From a checkpoint of a small encoder-decoder audio transcriber: encoder norm batchnorm, batches of 48.
Rows from block 4 of the text decoder of a small encoder-decoder audio transcriber, named by matrix and row number. Rows with one number belong to one neuron. Each number is 500 + 40 x the weight over its row's rms, rounded and kept within 0 to 999. All counts start at 0. Numbers have three digits each.
After each neuron's rows are labels from the 100 texts, of 14976, where the neuron reaches its highest value: "fires on" is the input token at the peak. Only what is clearly more common there than usual is listed. The data: short read English sentences (LibriTTS-R). In brackets: how many of the 100, against the usual share in percent.
# fc1: MLP up (decoder.blocks.4.mlp.fc1.weight, 1536x256), inputs 172-214
# fc2: MLP down (decoder.blocks.4.mlp.fc2.weight, 256x1536, transposed), outputs 172-214

fc1.278:496514536579506510551536413512502470498480401516488480496565533485456537513505517484493509502493485558500481540496481501527509486
fc2.278:514484591592488464568524530480529520503548483476425464449577555576540482510501558486502504493513499566531418552524512503531499497
fires on: "o" (100 vs 6.1)

fc1.89:483483397527463453459484487491536500432491524508435497560534581445513510486551481524513513518537516501514491594479451519509433504
fc2.89:443480479504512487496491478500598506408457548586445485489502489492535499528508489533581467443543587553492541567457491535444483504
fires on: " " (100 vs 16.4)

fc1.511:458537442508507527460538502478526487478521521473499466528502509477515498472483434378511504587419560526527536411451507422542564530
fc2.511:428516478533502489551531435580517529537485505506468500551501512531447466584555535478479482428530481469507512555438456492584479512
fires on: "h" (68 vs 4.9); "v" (26 vs 0.7)

fc1.61:494467543564527471475494494469527491473463476459469520587494544516473488464571533594454521534504493495574469582511473524496503566
fc2.61:470541504441497559440455463516569488495419499551504557513507507585552505481426490453509551463588492561417516532498504527508506440
fires on: "a" (94 vs 6)

fc1.750:524497520554475455501526456487460471589493477475470523445502498534492555492536503475507494514522464531473427473536462472493413496
fc2.750:467535537549486465511505506509571573497512536459464502462553497547492509477537502511436511570442547536492494493535537480471499576
fires on: "o" (100 vs 6.1)

fc1.25:520516497519493509523527390422472521476609517542504504568470551506468449524466483531456482523504522476430437522528493470509562523
fc2.25:507459491509533500606467552484513538483520560459486442574549527520497527468478517404481488547463449475505486480472508482550496402
fires on: "h" (79 vs 4.9); "w" (21 vs 2.1)

fc1.207:483530392500497578457515484443456498477520518477439452584466517489519447570498472446518454527521544459525489498455460428543534475
fc2.207:478452519580534503457528531516521465469561515514533441546450584483516478515542520475476538601534507513517463524470479476446514513
fires on: "b" (72 vs 1.1); "v" (13 vs 0.7); "l" (8 vs 3.3)

fc1.709:476449536508565470507467483438459486517542467488475524523566479474463557526420452438407541535515498464450532451435513505525512571
fc2.709:500552503526525413549476479508508543539510508495464527487556500503428586507459508509419435456545477569517526496493538499468485519
fires on: "i" (100 vs 5.4)

fc1.496:523522484533516479487519547509484446471504526532466460537491528421481522493516407488482457537504532471497456465516516465550522517
fc2.496:476529482505555578533511491588550514501454553507514507433480552519484502566485452487415524482516520535559447484551463492453445538
fires on: "v" (90 vs 0.7)

fc1.732:468586464482502471390490550479480433557485484485522506536476543500525481525530458568481498533496515505506495480476526455528514561
fc2.732:532514527451490574482472518554484491434495479531501517496479470424529540458487522502486534494469466512494539527498517455427472404
fires on: "b" (93 vs 1.1)

fc1.556:468454430530486498462461475490462487519539576499391512493483549466528504538465493479546527475498552565535562521466453470485480486
fc2.556:450487443453536468549561514524574500459447471490535476492494512501551553525527470528507519440529628513559524564500491491474517434
fires on: " " (100 vs 16.4)

fc1.722:500458503475534505541454430444480522507491477590528480534463568548519454500566451504538453478397615466475495444442493476510581512
fc2.722:517445438481510536574513541483519471481421584475494448537486487541554464531472443475474489488465525528496461565481481529480576512
fires on: "b" (86 vs 1.1); "l" (11 vs 3.3)

fc1.279:474553476468447485492488446518577495497496544514535539537511528535503454516518561559554501524462463520536561470514519562451471509
fc2.279:540542462529507520415559481471435527464529501473523523526477511539536523494522516496477518514460469546485464515527474526491504515
fires on: "i" (99 vs 5.4)

fc1.283:507495534545499461509445429533485432553520535491482463537521584541490471525571462499520511500504486492496453534553427504503549471
fc2.283:455517491532425521472437487552534470416510422570498503530441508526520493521473564471508463487561460525481514513608471521453514528
fires on: "o" (100 vs 6.1)

fc1.631:499514461502584540521532541449558504482530511523507510560451565521546461537508448484573536508472533444556469496421465457516550498
fc2.631:567478534517526449436559483494508447536513477519438446546427579570508525558492535486577541539557522536543459545459541545481567434
fires on: "b" (67 vs 1.1); "q" (32 vs 0.1)

fc1.380:482471500481527523519530452432610469542537558493438484508542570543469522432457459535501443497524494499483468471544560487436512459
fc2.380:460513549590449552465517531606552569471543476522479494488462539531458511521523458471434498473443509479460445493466504503539491517
fires on: "h" (93 vs 4.9)

fc1.359:497411540395475479480486514485490521419522507431506497551435479451458423417470469470517509479465528419508497461501539469471552506
fc2.359:503511516455480555535455526485453498470519450547535507581431446537444555549447615509470484595476426496511495515464487535534486451
fires on: "t" (95 vs 7.2)

fc1.247:540473521596488463529520455482527459472441461478475487440491502497495549519521529554513497536497475551484472483543418463523505487
fc2.247:548523528546526490489505468512500435508508443508448481470488550507470506525519548484521512452427454534499494452497436489532483466
fires on: "o" (100 vs 6.1)

fc1.733:515442482525542524521529435448507466510503491546548467557501542438440517484488405419494508604480480522452510472492463482532556541
fc2.733:468483450524484516524474625506446512482475525535576459491526525471478506466577541483513502521437586472471565457508509437561492541
fires on: "v" (64 vs 0.7); "h" (36 vs 4.9)

fc1.515:418528398568546433556473528417457489451497425506490552501458520482467412430508465449499504492443567462489520447496476519490523561
fc2.515:411424543500498559468493550462444465494499464508501505497497558484467499501625534401484521534492548442485514503489504458482505528
fires on: "v" (86 vs 0.7); "h" (14 vs 4.9)

fc1.578:496525350528504534448536473480515539457530586496452537497496534478546506547474481509438530477452491464533557589460511499508507511
fc2.578:464541452470456509512535483509542536448412526520454448547472506501482492505535477510562491494521546498561574532430493553475465506
fires on: " " (100 vs 16.4)

fc1.150:539491534459592480503531533483478513544497481498488484513555484504526576540492564484498535454489523510502450509556505525487534475
fc2.150:500475499470533497478531534515491474554583599521475424495432440476427476513514508531479493479563428445424521515534552536450502501
fires on: "y" (91 vs 2)

fc1.174:530488475473568516530534470505431570580572517421466531540522515483448560471470482435492439525470505471476481425480437537495541503
fc2.174:463576448528536562496480477466470452570499472482506503486531516536562525428533600474426470427466538575518539519452492425517514541
fires on: "v" (59 vs 0.7); "h" (41 vs 4.9)

fc1.594:426500493464543448482456478510536466554520533450534527504542530468506549500503505500503489582518488484445460460458513522542432491
fc2.594:441482449503435499494532502523555528488400540501496457499480473495464489463477535509516524509469509490519475505453544527482505576
fires on: "n" (98 vs 4.8)

fc1.14:528481542538467429436503484552542483496551394438507510554575475431506523555496509500525546526509459457490497485490481473563506463
fc2.14:515512495487521509548465610448502498540494545461455477516536479484461523550464474498445463484506475475536476477513540483458499429
fires on: "o" (100 vs 6.1)

fc1.504:498507535514565593421492473448480559548505519579494464521465550465522457495561498459527551484470550443534505548392489564533565487
fc2.504:543554543492552480437557537465398494519522458478573435511502531561502473530524559437512550506523477496559550478467433477476559451
fires on: "b" (98 vs 1.1)

fc1.426:520502560504476481521504476473524503500516474500563538483495536485541493523460624477488477525506402564553459520466485526499530433
fc2.426:545582526473457434471490590562478510511496447497482562501456473452483504516484442503567466521549463538505545406520538531602495415
fires on: "o" (100 vs 6.1)

fc1.705:498510457531516469412489495491464572450511541488413512453502552486548489455537456524542543506477552425458571594444483626477476466
fc2.705:441487490498564506579560511520620501455502508557472456542571490513484509505472432550516475435545530521534545448496540504543483467
fires on: " " (100 vs 16.4)

fc1.38:525532527578540431478474525509514462544522478462503513505535579418447543540454497364443551461494549423472544515489485494561527538
fc2.38:440451487507547578533504514449451511544498536563521473454558484435487496499579523413425558507444482400485521484510555522518440535
fires on: "h" (100 vs 4.9)

fc1.49:542522470489490473479455483534531472465507484533443486483497497463479419543463473524473473495513510493571514592530405461436598496
fc2.49:433496530509563508469513474488648513499517543512472550434540547558570502525515502480470465452487533467474488470540533475543457435
fires on: "a" (100 vs 6)

fc1.658:514511425493552470437506489542485461468494574508465552527524546467502484506493423454490496475516566504514524547485502580430505544
fc2.658:469405518507434554557514488464525511499467540475421458464418506505510523559441502512514496445517556487543529547520475491479513469
fires on: " " (100 vs 16.4)

fc1.235:533572499509503489549523582506512436560553427535481441485495487505520501484497461478442486425517451505563467582582464543491543454
fc2.235:505533512519478602445489505435594475533464527463530463473450471495512557529574481431472462456602512564485524483532551467489457483
fires on: "o" (100 vs 6.1)

fc1.318:477471440428389518484490542447536494500500536415531592508480527485505472463545498514487547572448559434460492476504534472558457488
fc2.318:512496543480468487540451517551593435460475491558512491535588493529461397457613524530448507541476521472493517526523511444533566519
fires on: "n" (50 vs 4.8); "c" (37 vs 1.6); "<end>" (9 vs 2.8)

fc1.564:501465541521480510456502489422459599529591459414495565483532502476497446557439546506533511559482511509518501476474507481530429485
fc2.564:529431551500443465464466450551549548576457514570476441439504498518457493458544539528428502503435505469470565535484541556603541463
fires on: "n" (100 vs 4.8)

fc1.586:478475461551528506476500429463493475595514454485562513579463546515508483498510538467477525532500493513437552564450448532548520550
fc2.586:476471552546461495540496470476576502563476506575458557463557526553492537492553438454462524533534540490456497482506533567541437483
fires on: "i" (93 vs 5.4)

fc1.383:501544427528469492491510504447493468521497488540495458550461517539465410584552514430493495514494528455579546486386510445515568479
fc2.383:539489517503548576456487484462461475476467543524567449595504550504546489471498512534518509543520486447474481509447444515436533494
fires on: "b" (88 vs 1.1); "l" (12 vs 3.3)

fc1.630:458500496577502541492444452482466517556560512522515550444592526542503495482530482516443549469498561514464460522457459509502508514
fc2.630:457472430496533471522469463496462500500519454502428518501566500531454527605470390465471514500561487521466483484547490500449428523
fires on: "i" (58 vs 5.4); "a" (42 vs 6)

fc1.437:545505383539504515482493518511509554461525481494541476466502499471505495459467414465500551541429485546537543490480471542468562559
fc2.437:439505562526449547534476568488537489515497528542523478531422537531484491494498516466576426410497554486540508437512468456463531503
fires on: "h" (99 vs 4.9)

fc1.685:553542504512536543415490562473520524534501473509526471499493499457528539557574577500462604546531543541561451533454471570462519430
fc2.685:576480492509544492492504508519505469527478504527506421452451513532502415518549553454465475472462528502494488493557402486530479562
fires on: "y" (100 vs 2)

fc1.131:505510514533476506488476501499494469502523492522474548551527512505511486522497483496435442506507457502519530504510451535486513559
fc2.131:463543563485519446516498469538413549454501485459452496499445455541510511489581550490458538586468477539504497494496520523458502519
fires on: "a" (100 vs 6)

fc1.538:462541411547522458502525508439478538504506514464536472542474478456493398546522433457501522606491500467572505467445477453491613478
fc2.538:505481514548527541493491489541493466460557565493526484559492575444507455493448449468507511486450558485496487511461444484454574505
fires on: "v" (51 vs 0.7); "h" (48 vs 4.9)

fc1.205:498517491514532410557555497525477547441460552465471496477454534439520524394559489496549482583560426489553401436513519450534491491
fc2.205:479540502463440440596538526466531564457515494456479498533540418495458577492506477432507485466498476511534467494566459491546475512
fires on: "t" (89 vs 7.2); "y" (7 vs 2)

fc1.698:553501437539539491472467476463522522512503518472470500502498567491503462536484501428498517476536552520537517522431435524473459521
fc2.698:471466459500522480485552505521551543456434554547415451537493528514575479498413428522537487480522514519463517587486490547530492483
fires on: " " (100 vs 16.4)

fc1.144:441492400560562529460570477497489509493567490538549480541487538433501444459483402429466479577493459471451491447492479428504587469
fc2.144:488554490496477553503516455505461523519514511516510494513482582468455448526484513444487521504457519473521514508442473436492554550
fires on: "v" (74 vs 0.7); "h" (25 vs 4.9)

fc1.651:491443538535495471467507548496446445526527506413501499530432462478521436413572539568376515613436547471508509507508519497489448478
fc2.651:458508531518480504528547449442476464504495532491555563525557531515471446444514511453491492508449430516505511523562498452454494528
fires on: "i" (53 vs 5.4); "n" (47 vs 4.8)

fc1.531:482510423504517509469428484496513501498478478493495457637529481488484373500529494461485529502496565513516570484445522468503557478
fc2.531:526482518484526497469552454491503510465493572521569494535485519464509507464486528551491509546538574494423467547425449526473566468
fires on: "b" (42 vs 1.1); "v" (18 vs 0.7); "m" (13 vs 2.1); "l" (12 vs 3.3)

fc1.115:519556602455477458428549486516520492524462498455421537530554532428440506468554500488504534586483519487485498527501523534563424552
fc2.115:514556493513474471546489457476470564486525464446499483426519515522454533479494467522461465505545513487490521453531526509507495535
fires on: "n" (64 vs 4.8); "y" (36 vs 2)