Rows from block 4 of the text decoder of a small encoder-decoder audio transcriber, named by matrix and row number. Rows with one number belong to one neuron. Each number is 128 + 32 x the weight over its row's rms, rounded and kept within 0 to 255. All counts start at 0. Numbers have three digits each.
Before each neuron's rows are labels from the 100 texts, of 14976, where the neuron reaches its highest value: "tokens" is the input token at the peak. Only what is clearly more common there than usual is listed. The data: short read English sentences (LibriTTS-R). In brackets: how many of the 100.
# fc1: MLP up (decoder.blocks.4.mlp.fc1.weight, 1536x256), inputs 215-255
# fc2: MLP down (decoder.blocks.4.mlp.fc2.weight, 256x1536, transposed), outputs 215-255

tokens: "o" (91)
fc1.668:119089142132111074125090134120128137107090119098175137187110099148070170172164105152147200211136125108129126109090113133102
fc2.668:088137173105158125140073162169172154090143143115147131089066186070128155220103120158147094080068164161123130142167111113120

tokens: "y" (100)
fc1.305:132162114213111086107120091146129136098122117150131159060130124147136147088107170160142183127133071091168193106037090146127
fc2.305:071089092157113169094083154105110079127108141152136101101111164110105165154113110122113201105159084075122200146137078140109

tokens: "o" (100)
fc1.478:087136168151109142134079159089162116060116136092114098118134130173113136186116123118095176116158149104126139156131119148124
fc2.478:122190072137122123118136162116152080098083156153126097110157105197109198141112101096091155163155086146143195122091129095101

tokens: "t" (83); "g" (8)
fc1.764:114108092119024103139167127142116136140123162149130164152162124173138095109132164190171130174083136160148147093047148080140
fc2.764:132106096124093074160108096113058133126163207135143163176098122145099084107166097101127126162187105101140111178120139145107

tokens: "i" (100)
fc1.204:135109176106123115120120201126124128174110172062161194090122061135131181153099108109060113061077096100146142149168094151152
fc2.204:168148147067189129136150101119144090102105080118161129122145162046131096159170205108157158137111092147118119118170074094163

tokens: "e" (92)
fc1.451:099189143129043189122104108120132107112145082106124174109044087124172124191063117137036126167078143152083103158119083152144
fc2.451:170146137162153144169173109137143137114088072076127098111118198057155146112153129104143137109079076132158106113210148130077

tokens: "b" (95)
fc1.751:129122157171147121158099143124156175117144119123101086110140173149200072137143151097150088072095100128082114141116107121180
fc2.751:156119160122087114071108142139084059125121078140133111129103137084089158172171120127090146133140135159098144170171138131095

tokens: "l" (29); "n" (24); "d" (21); "y" (10)
fc1.666:120140194133151095129139112150073143136064140089185167114116121122162111127170198097099116199032102124075131112109096102145
fc2.666:115140132110147129142124125129077154157164129159174103132111148056160055095075124104146141125150140147168087162116104096100

tokens: " " (100)
fc1.170:141109013138064064104098083117134131125159149087087072199169063134115121127108101174066079160177077092128113160139149145146
fc2.170:118076121129158129130175137176163102094131089118078136132124149064136094145167140089123102141133105144083146129121143103109

tokens: " " (100)
fc1.717:157115056130076128099108120183093141092122056181079128107151078129083130120140138149090102131154149123114122131169140122041
fc2.717:115124118102075212122140132085136123130122162142064154085134176094075120078116087160119065112157118141099146121107139096110

tokens: "e" (100)
fc1.364:091157142182136127122164154130138107115140115172150153090101117195135180148154139089151123126064158089135151086166110101142
fc2.364:078127148200145161164115131119089153129180094153160155156136122071129161180098140108137121119079170170152124149187137166132

tokens: "l" (37); "p" (36)
fc1.456:145132158099131115192109119091101140124086111105135147156135173071081101110163158165103062163128103121141126104089160089136
fc2.456:091159112091121094071154181157128163098135124109138128144171161093107059107107147122074046154131165069128152178145136142134

tokens: "a" (100)
fc1.242:107124141113166111070113102121168149134185062083139134133083122081099181185126108105148162205112096051154173145138139141109
fc2.242:079111110135070085100095094147160152180116102108117082102122109139125148189159116148145182148122089065172188079089198077124

tokens: "l" (85); "b" (15)
fc1.534:144150155142146116063126112125129140160122122065099100131110091139174142139153183147117034121115054165109168154067149178164
fc2.534:114122171087158152106144140173112222155105129163097092140152155112177183109204077119132106140055159088086156203097168104172

tokens: "a" (100)
fc1.600:095140122125110102125129072147138101148204140128093041088179123131069121093117105114079121093088093127083170167173127095078
fc2.600:109115099077133144192183111094128118135139180145137196071127174078145087167105108140149106083144111150129120128177104090167

tokens: "t" (100)
fc1.712:162154082153097135149150156149153105100108118112086096168161093150135094113159153160169092103140052172153101159101169167150
fc2.712:083132110153092103089099172165149169138116126131097160104128192113170171088155080174145093112138172139054163146086164116141

tokens: "n" (100)
fc1.675:131128013123126090133096097146124079156176145132088170097123124157115085157140112182135203130090153117177131145166154109122
fc2.675:174139135124144129120083156146124077162129182088125064161065167138131114108085125141071125173122195156129102111111067154099

tokens: "h" (74); "v" (21)
fc1.657:127111160151133099074110128066161112067151117092114124100145130142205132169188178183125119116143087142163168114116097123157
fc2.657:120124136066157145129178124124144139080161120127070124137158119100167088098172135087146183130176083155125136082125166122128

tokens: "i" (100)
fc1.391:128152090118062053180111145122115085121185112142139155128090120109195124138114101126118187092129119091157136158116095178145
fc2.391:227209164083114137138154201177148140182124151101119084086149141122152097105148125123168152074107153140130067071125073147094

tokens: "i" (100)
fc1.352:115100113082126144096151145091170112152132081104153102098137118160097100135103130167123069163112155117157120171158084094180
fc2.352:063124071166173120152165100126139118152096055151156150111113122126124121203091158112125114150041041132131166138202088142163

tokens: "v" (92)
fc1.362:170159190112146062121141160103141108124123061076152149111147121171152082110134135071106094123152166136138156176102132137151
fc2.362:094121119103059103193137143084112175123134098141176150140168129122078105156128120081166120152130113096112151106130148080140

tokens: "t" (100)
fc1.608:091169114131088177170171192145117120093114117088106105141126136150105113153167184110160123126164093154099136163044147157126
fc2.608:116080097155110099117057112085124186151117176109129142132177192103140176116143103182139121132167147193150147204115097091163

tokens: "h" (59); "l" (36)
fc1.621:117123100188130085115123148184088185168087100138118110136081105117164145104095115105108047168115123114082117098159147116186
fc2.621:100104137140167135132121122124113163149138174128111130113120129121142216099082107156125111101166134078111080128071128107129

tokens: "y" (85); "d" (9)
fc1.348:120153013137131098185108137088153091082152082159126162147100084154127162149166131156111172101122116098153134103103138115122
fc2.348:112143107134156095162143107175104106097166165133114124171146110091157145168109121160104177126169119109160138126188072177110

tokens: "l" (100)
fc1.385:154112172160199111059152071228128134161104159092094116136155158131155151132107115111115101129023110114088118095138096145158
fc2.385:073089144173123170115129182145105116156150118118114122152181108088090174135154135116111145104143097089065092169108193126176

tokens: "y" (73); "s" (27)
fc1.135:163093060107107114143098129109104130186179125156096118168125110138150083123126193112184179129129073131139117158037160070131
fc2.135:125143214143175116029109075158108110168163146133211216087065120081093113202055119128130108130196104126115125121163118142107

tokens: "y" (95)
fc1.487:152166113128102098160161070071074122112119119164086129095120113150162144106143119141124148117092074104108178123094064133114
fc2.487:087108096190100145173130073096102076133193108096141114194105074089109153139102132111106121135173146140209141126112139130130

tokens: "o" (100)
fc1.654:093112133132123133123089137130150121100093088134139120147098123153108158178129065149141198119188108106152092182140118134142
fc2.654:086165110054157138109114133093155110115068143182188093112216159116154146130113147109165211143148132148160170105091133128165

tokens: "l" (53); "n" (45)
fc1.11:172111005102133100141133069135167119136064120088073142202127113116147135077128177116128133157122146165124118129140127066087
fc2.11:091140162158125145109110092191066091129185081116158134179141170116143111132029106122102142124132151115137143143147167135156

tokens: "i" (100)
fc1.151:063102095076144104086131085112105101162087078077152192069134168118071147152100098098086099155074100083141135119114076138173
fc2.151:140098042131081155110103102140118127158151084129102132173102067093124156148126117110063125095061124159101071132146141112153

tokens: "v" (55); "k" (43)
fc1.330:108101127118139160190160113097119130142064124163121172142111120126169150118116142145167153189141103098162096140084157021111
fc2.330:166185148096110094117118102135070099050178128118105179090154179165098112097114081143199133123153099113160131155153117165096

tokens: "b" (46); "h" (33); "v" (20)
fc1.341:148150174099170110058129150153119143089098106112082052138139114184149102153190127114131147142123106132111151125071136144161
fc2.341:143188198120130100093143114156170090147148133061129096097174085169133133071132069077139190109167079192142131083089201156106

tokens: "h" (66); "v" (22)
fc1.680:147174174155115060057101162092200141062080095155123113100140124092128109106205191185126093159130085132157156106148160073122
fc2.680:101117154108152176163124143156071129065164109128116121166118109143165087175172201091126208166180086137129108124148129126146

tokens: "v" (61); "h" (39)
fc1.476:121155150181127140145140126122142121111095137163129138173098138105113080163114073105195111162077132114118127138134093077166
fc2.476:092134170119140062188126144110158091109085088109100129101196152160122149094115092121135158151128164122144125141143108141153

tokens: "l" (73); "b" (27)
fc1.639:114154126179194153117121127185077143157165146089090106148088166097103115085144130108100147191159116122116157122105107153116
fc2.639:177139113146194119066091095115102148149120122133121131153183096130072137113133114121143144129149074148132141093048211158199

tokens: "b" (65); "l" (35)
fc1.481:148163137151139128149164115177102062208138101104082130167150152121173137088165167104089077124049098159082116165157188099167
fc2.481:132125156138109135123075129084138149156096107129141139115139143090083198143074090135083129096089057135113101140134149149120

tokens: "i" (90); "'" (7)
fc1.620:116164076133104155144120082174116109141245107122100117079088098088222110126118125102111087039159131087134122115158131137113
fc2.620:148172132112084101109180114108137106108118165142119118110150175083191113166111123185178106128166148119125097129129106178149

tokens: "i" (100)
fc1.267:160085127152172114050168068164120156167136135120143147133070066138086159112139128124201159124070116122156152122118118137166
fc2.267:137148072110166139149107124147221134132153092164158148136066199118090152111099176134121124193086134099095110142175099115138

tokens: "a" (100)
fc1.444:111114158059113129091094077147112073096140090164152116132110083167094089141101154149160161141179101078074124159097096123074
fc2.444:138096109122097122102090070147148143106189110127140104126114107137135139114114151165161157156147121150183184112130131131132

tokens: "a" (100)
fc1.39:115128137134081174149115161150147121213142121082089119087104121152144128124145087109087100010136156058143166160172166152085
fc2.39:126126142127170103132104116111100059123161131128159134119085144023129128103124122123103092089129176137147143136127110115146

tokens: "b" (87); "j" (7)
fc1.228:158156140183130105063144107112159135145118156088102039158128127159172093096205145152097103131109100095124169163090215105120
fc2.228:057150190203138133137099177140182105105139108107134080136143098058213162120125165106123131116061142205095173068110148170103

tokens: "a" (75); "o" (25)
fc1.109:096086102080105128106082146087091101110162086078213114099142101124083158224121137105177191163097118137136109146151102094128
fc2.109:083140075081087099116130145123147130128100110117158137112107131202152175158099143144146127106134088114140171191153113107123

tokens: "y" (100)
fc1.389:140157164178158149145157115124149097090126161145214148133063106110124152134166153123178169131133082139158173111064179126164
fc2.389:079135143074156157143111143094099134156113084138164097165130099164085163141150126089139140132077094073170117160044160153126

tokens: "h" (53); "w" (28); "v" (16)
fc1.409:140098099160156136110142120089121224094118151177107144130123118120137123147184161122153079169147137083138147129168141144197
fc2.409:150149059150119146085139152175088175066122120038051191099215126120152138092097122093104134101110103189163128133109135171157

tokens: "n" (98)
fc1.594:181137123172145089095058088140094099184109129182211146123099155140125140123135120078105149160089091136180177117072154132192
fc2.594:152117112163152165106096071133101114128166147142151170164087095097086129141072131107142129148155159134171141176169174165102

tokens: "l" (95)
fc1.216:106113071131171085148142057163092115202137158136119163126095169132102141121122097106143095099106138126127147082176116138160
fc2.216:091137126120106123136216119103139126115162135085141089109146175082105138158153191121118105164173141143144148136126144186129

tokens: "o" (90)
fc1.57:030123134096169183135106086134105145202146074154164096156106093086140094134134142166164223090173115113138139155108124139171
fc2.57:094173139115187138102116165152133140096195114110214138169119147112090156106114145129142123123111092119136182145100111145122

tokens: "b" (60); "u" (22); "q" (12)
fc1.163:111196100151156176125112144175152188109124143051129098118112125135160136094155116134050071086135157124112153114203124114188
fc2.163:121063120119115169077156104126146119115093079109137150143140127064105122109164172147140149092144196075103120160136146146108

tokens: "b" (68); "l" (31)
fc1.532:150133126163182042064127090069144096139119149117096146144137133153155137110162144117087057162085139115112146087086154144169
fc2.532:088108123147163157101119126216113139146182149113132074180156190120140117069105135084119111098180142067113172105119189145131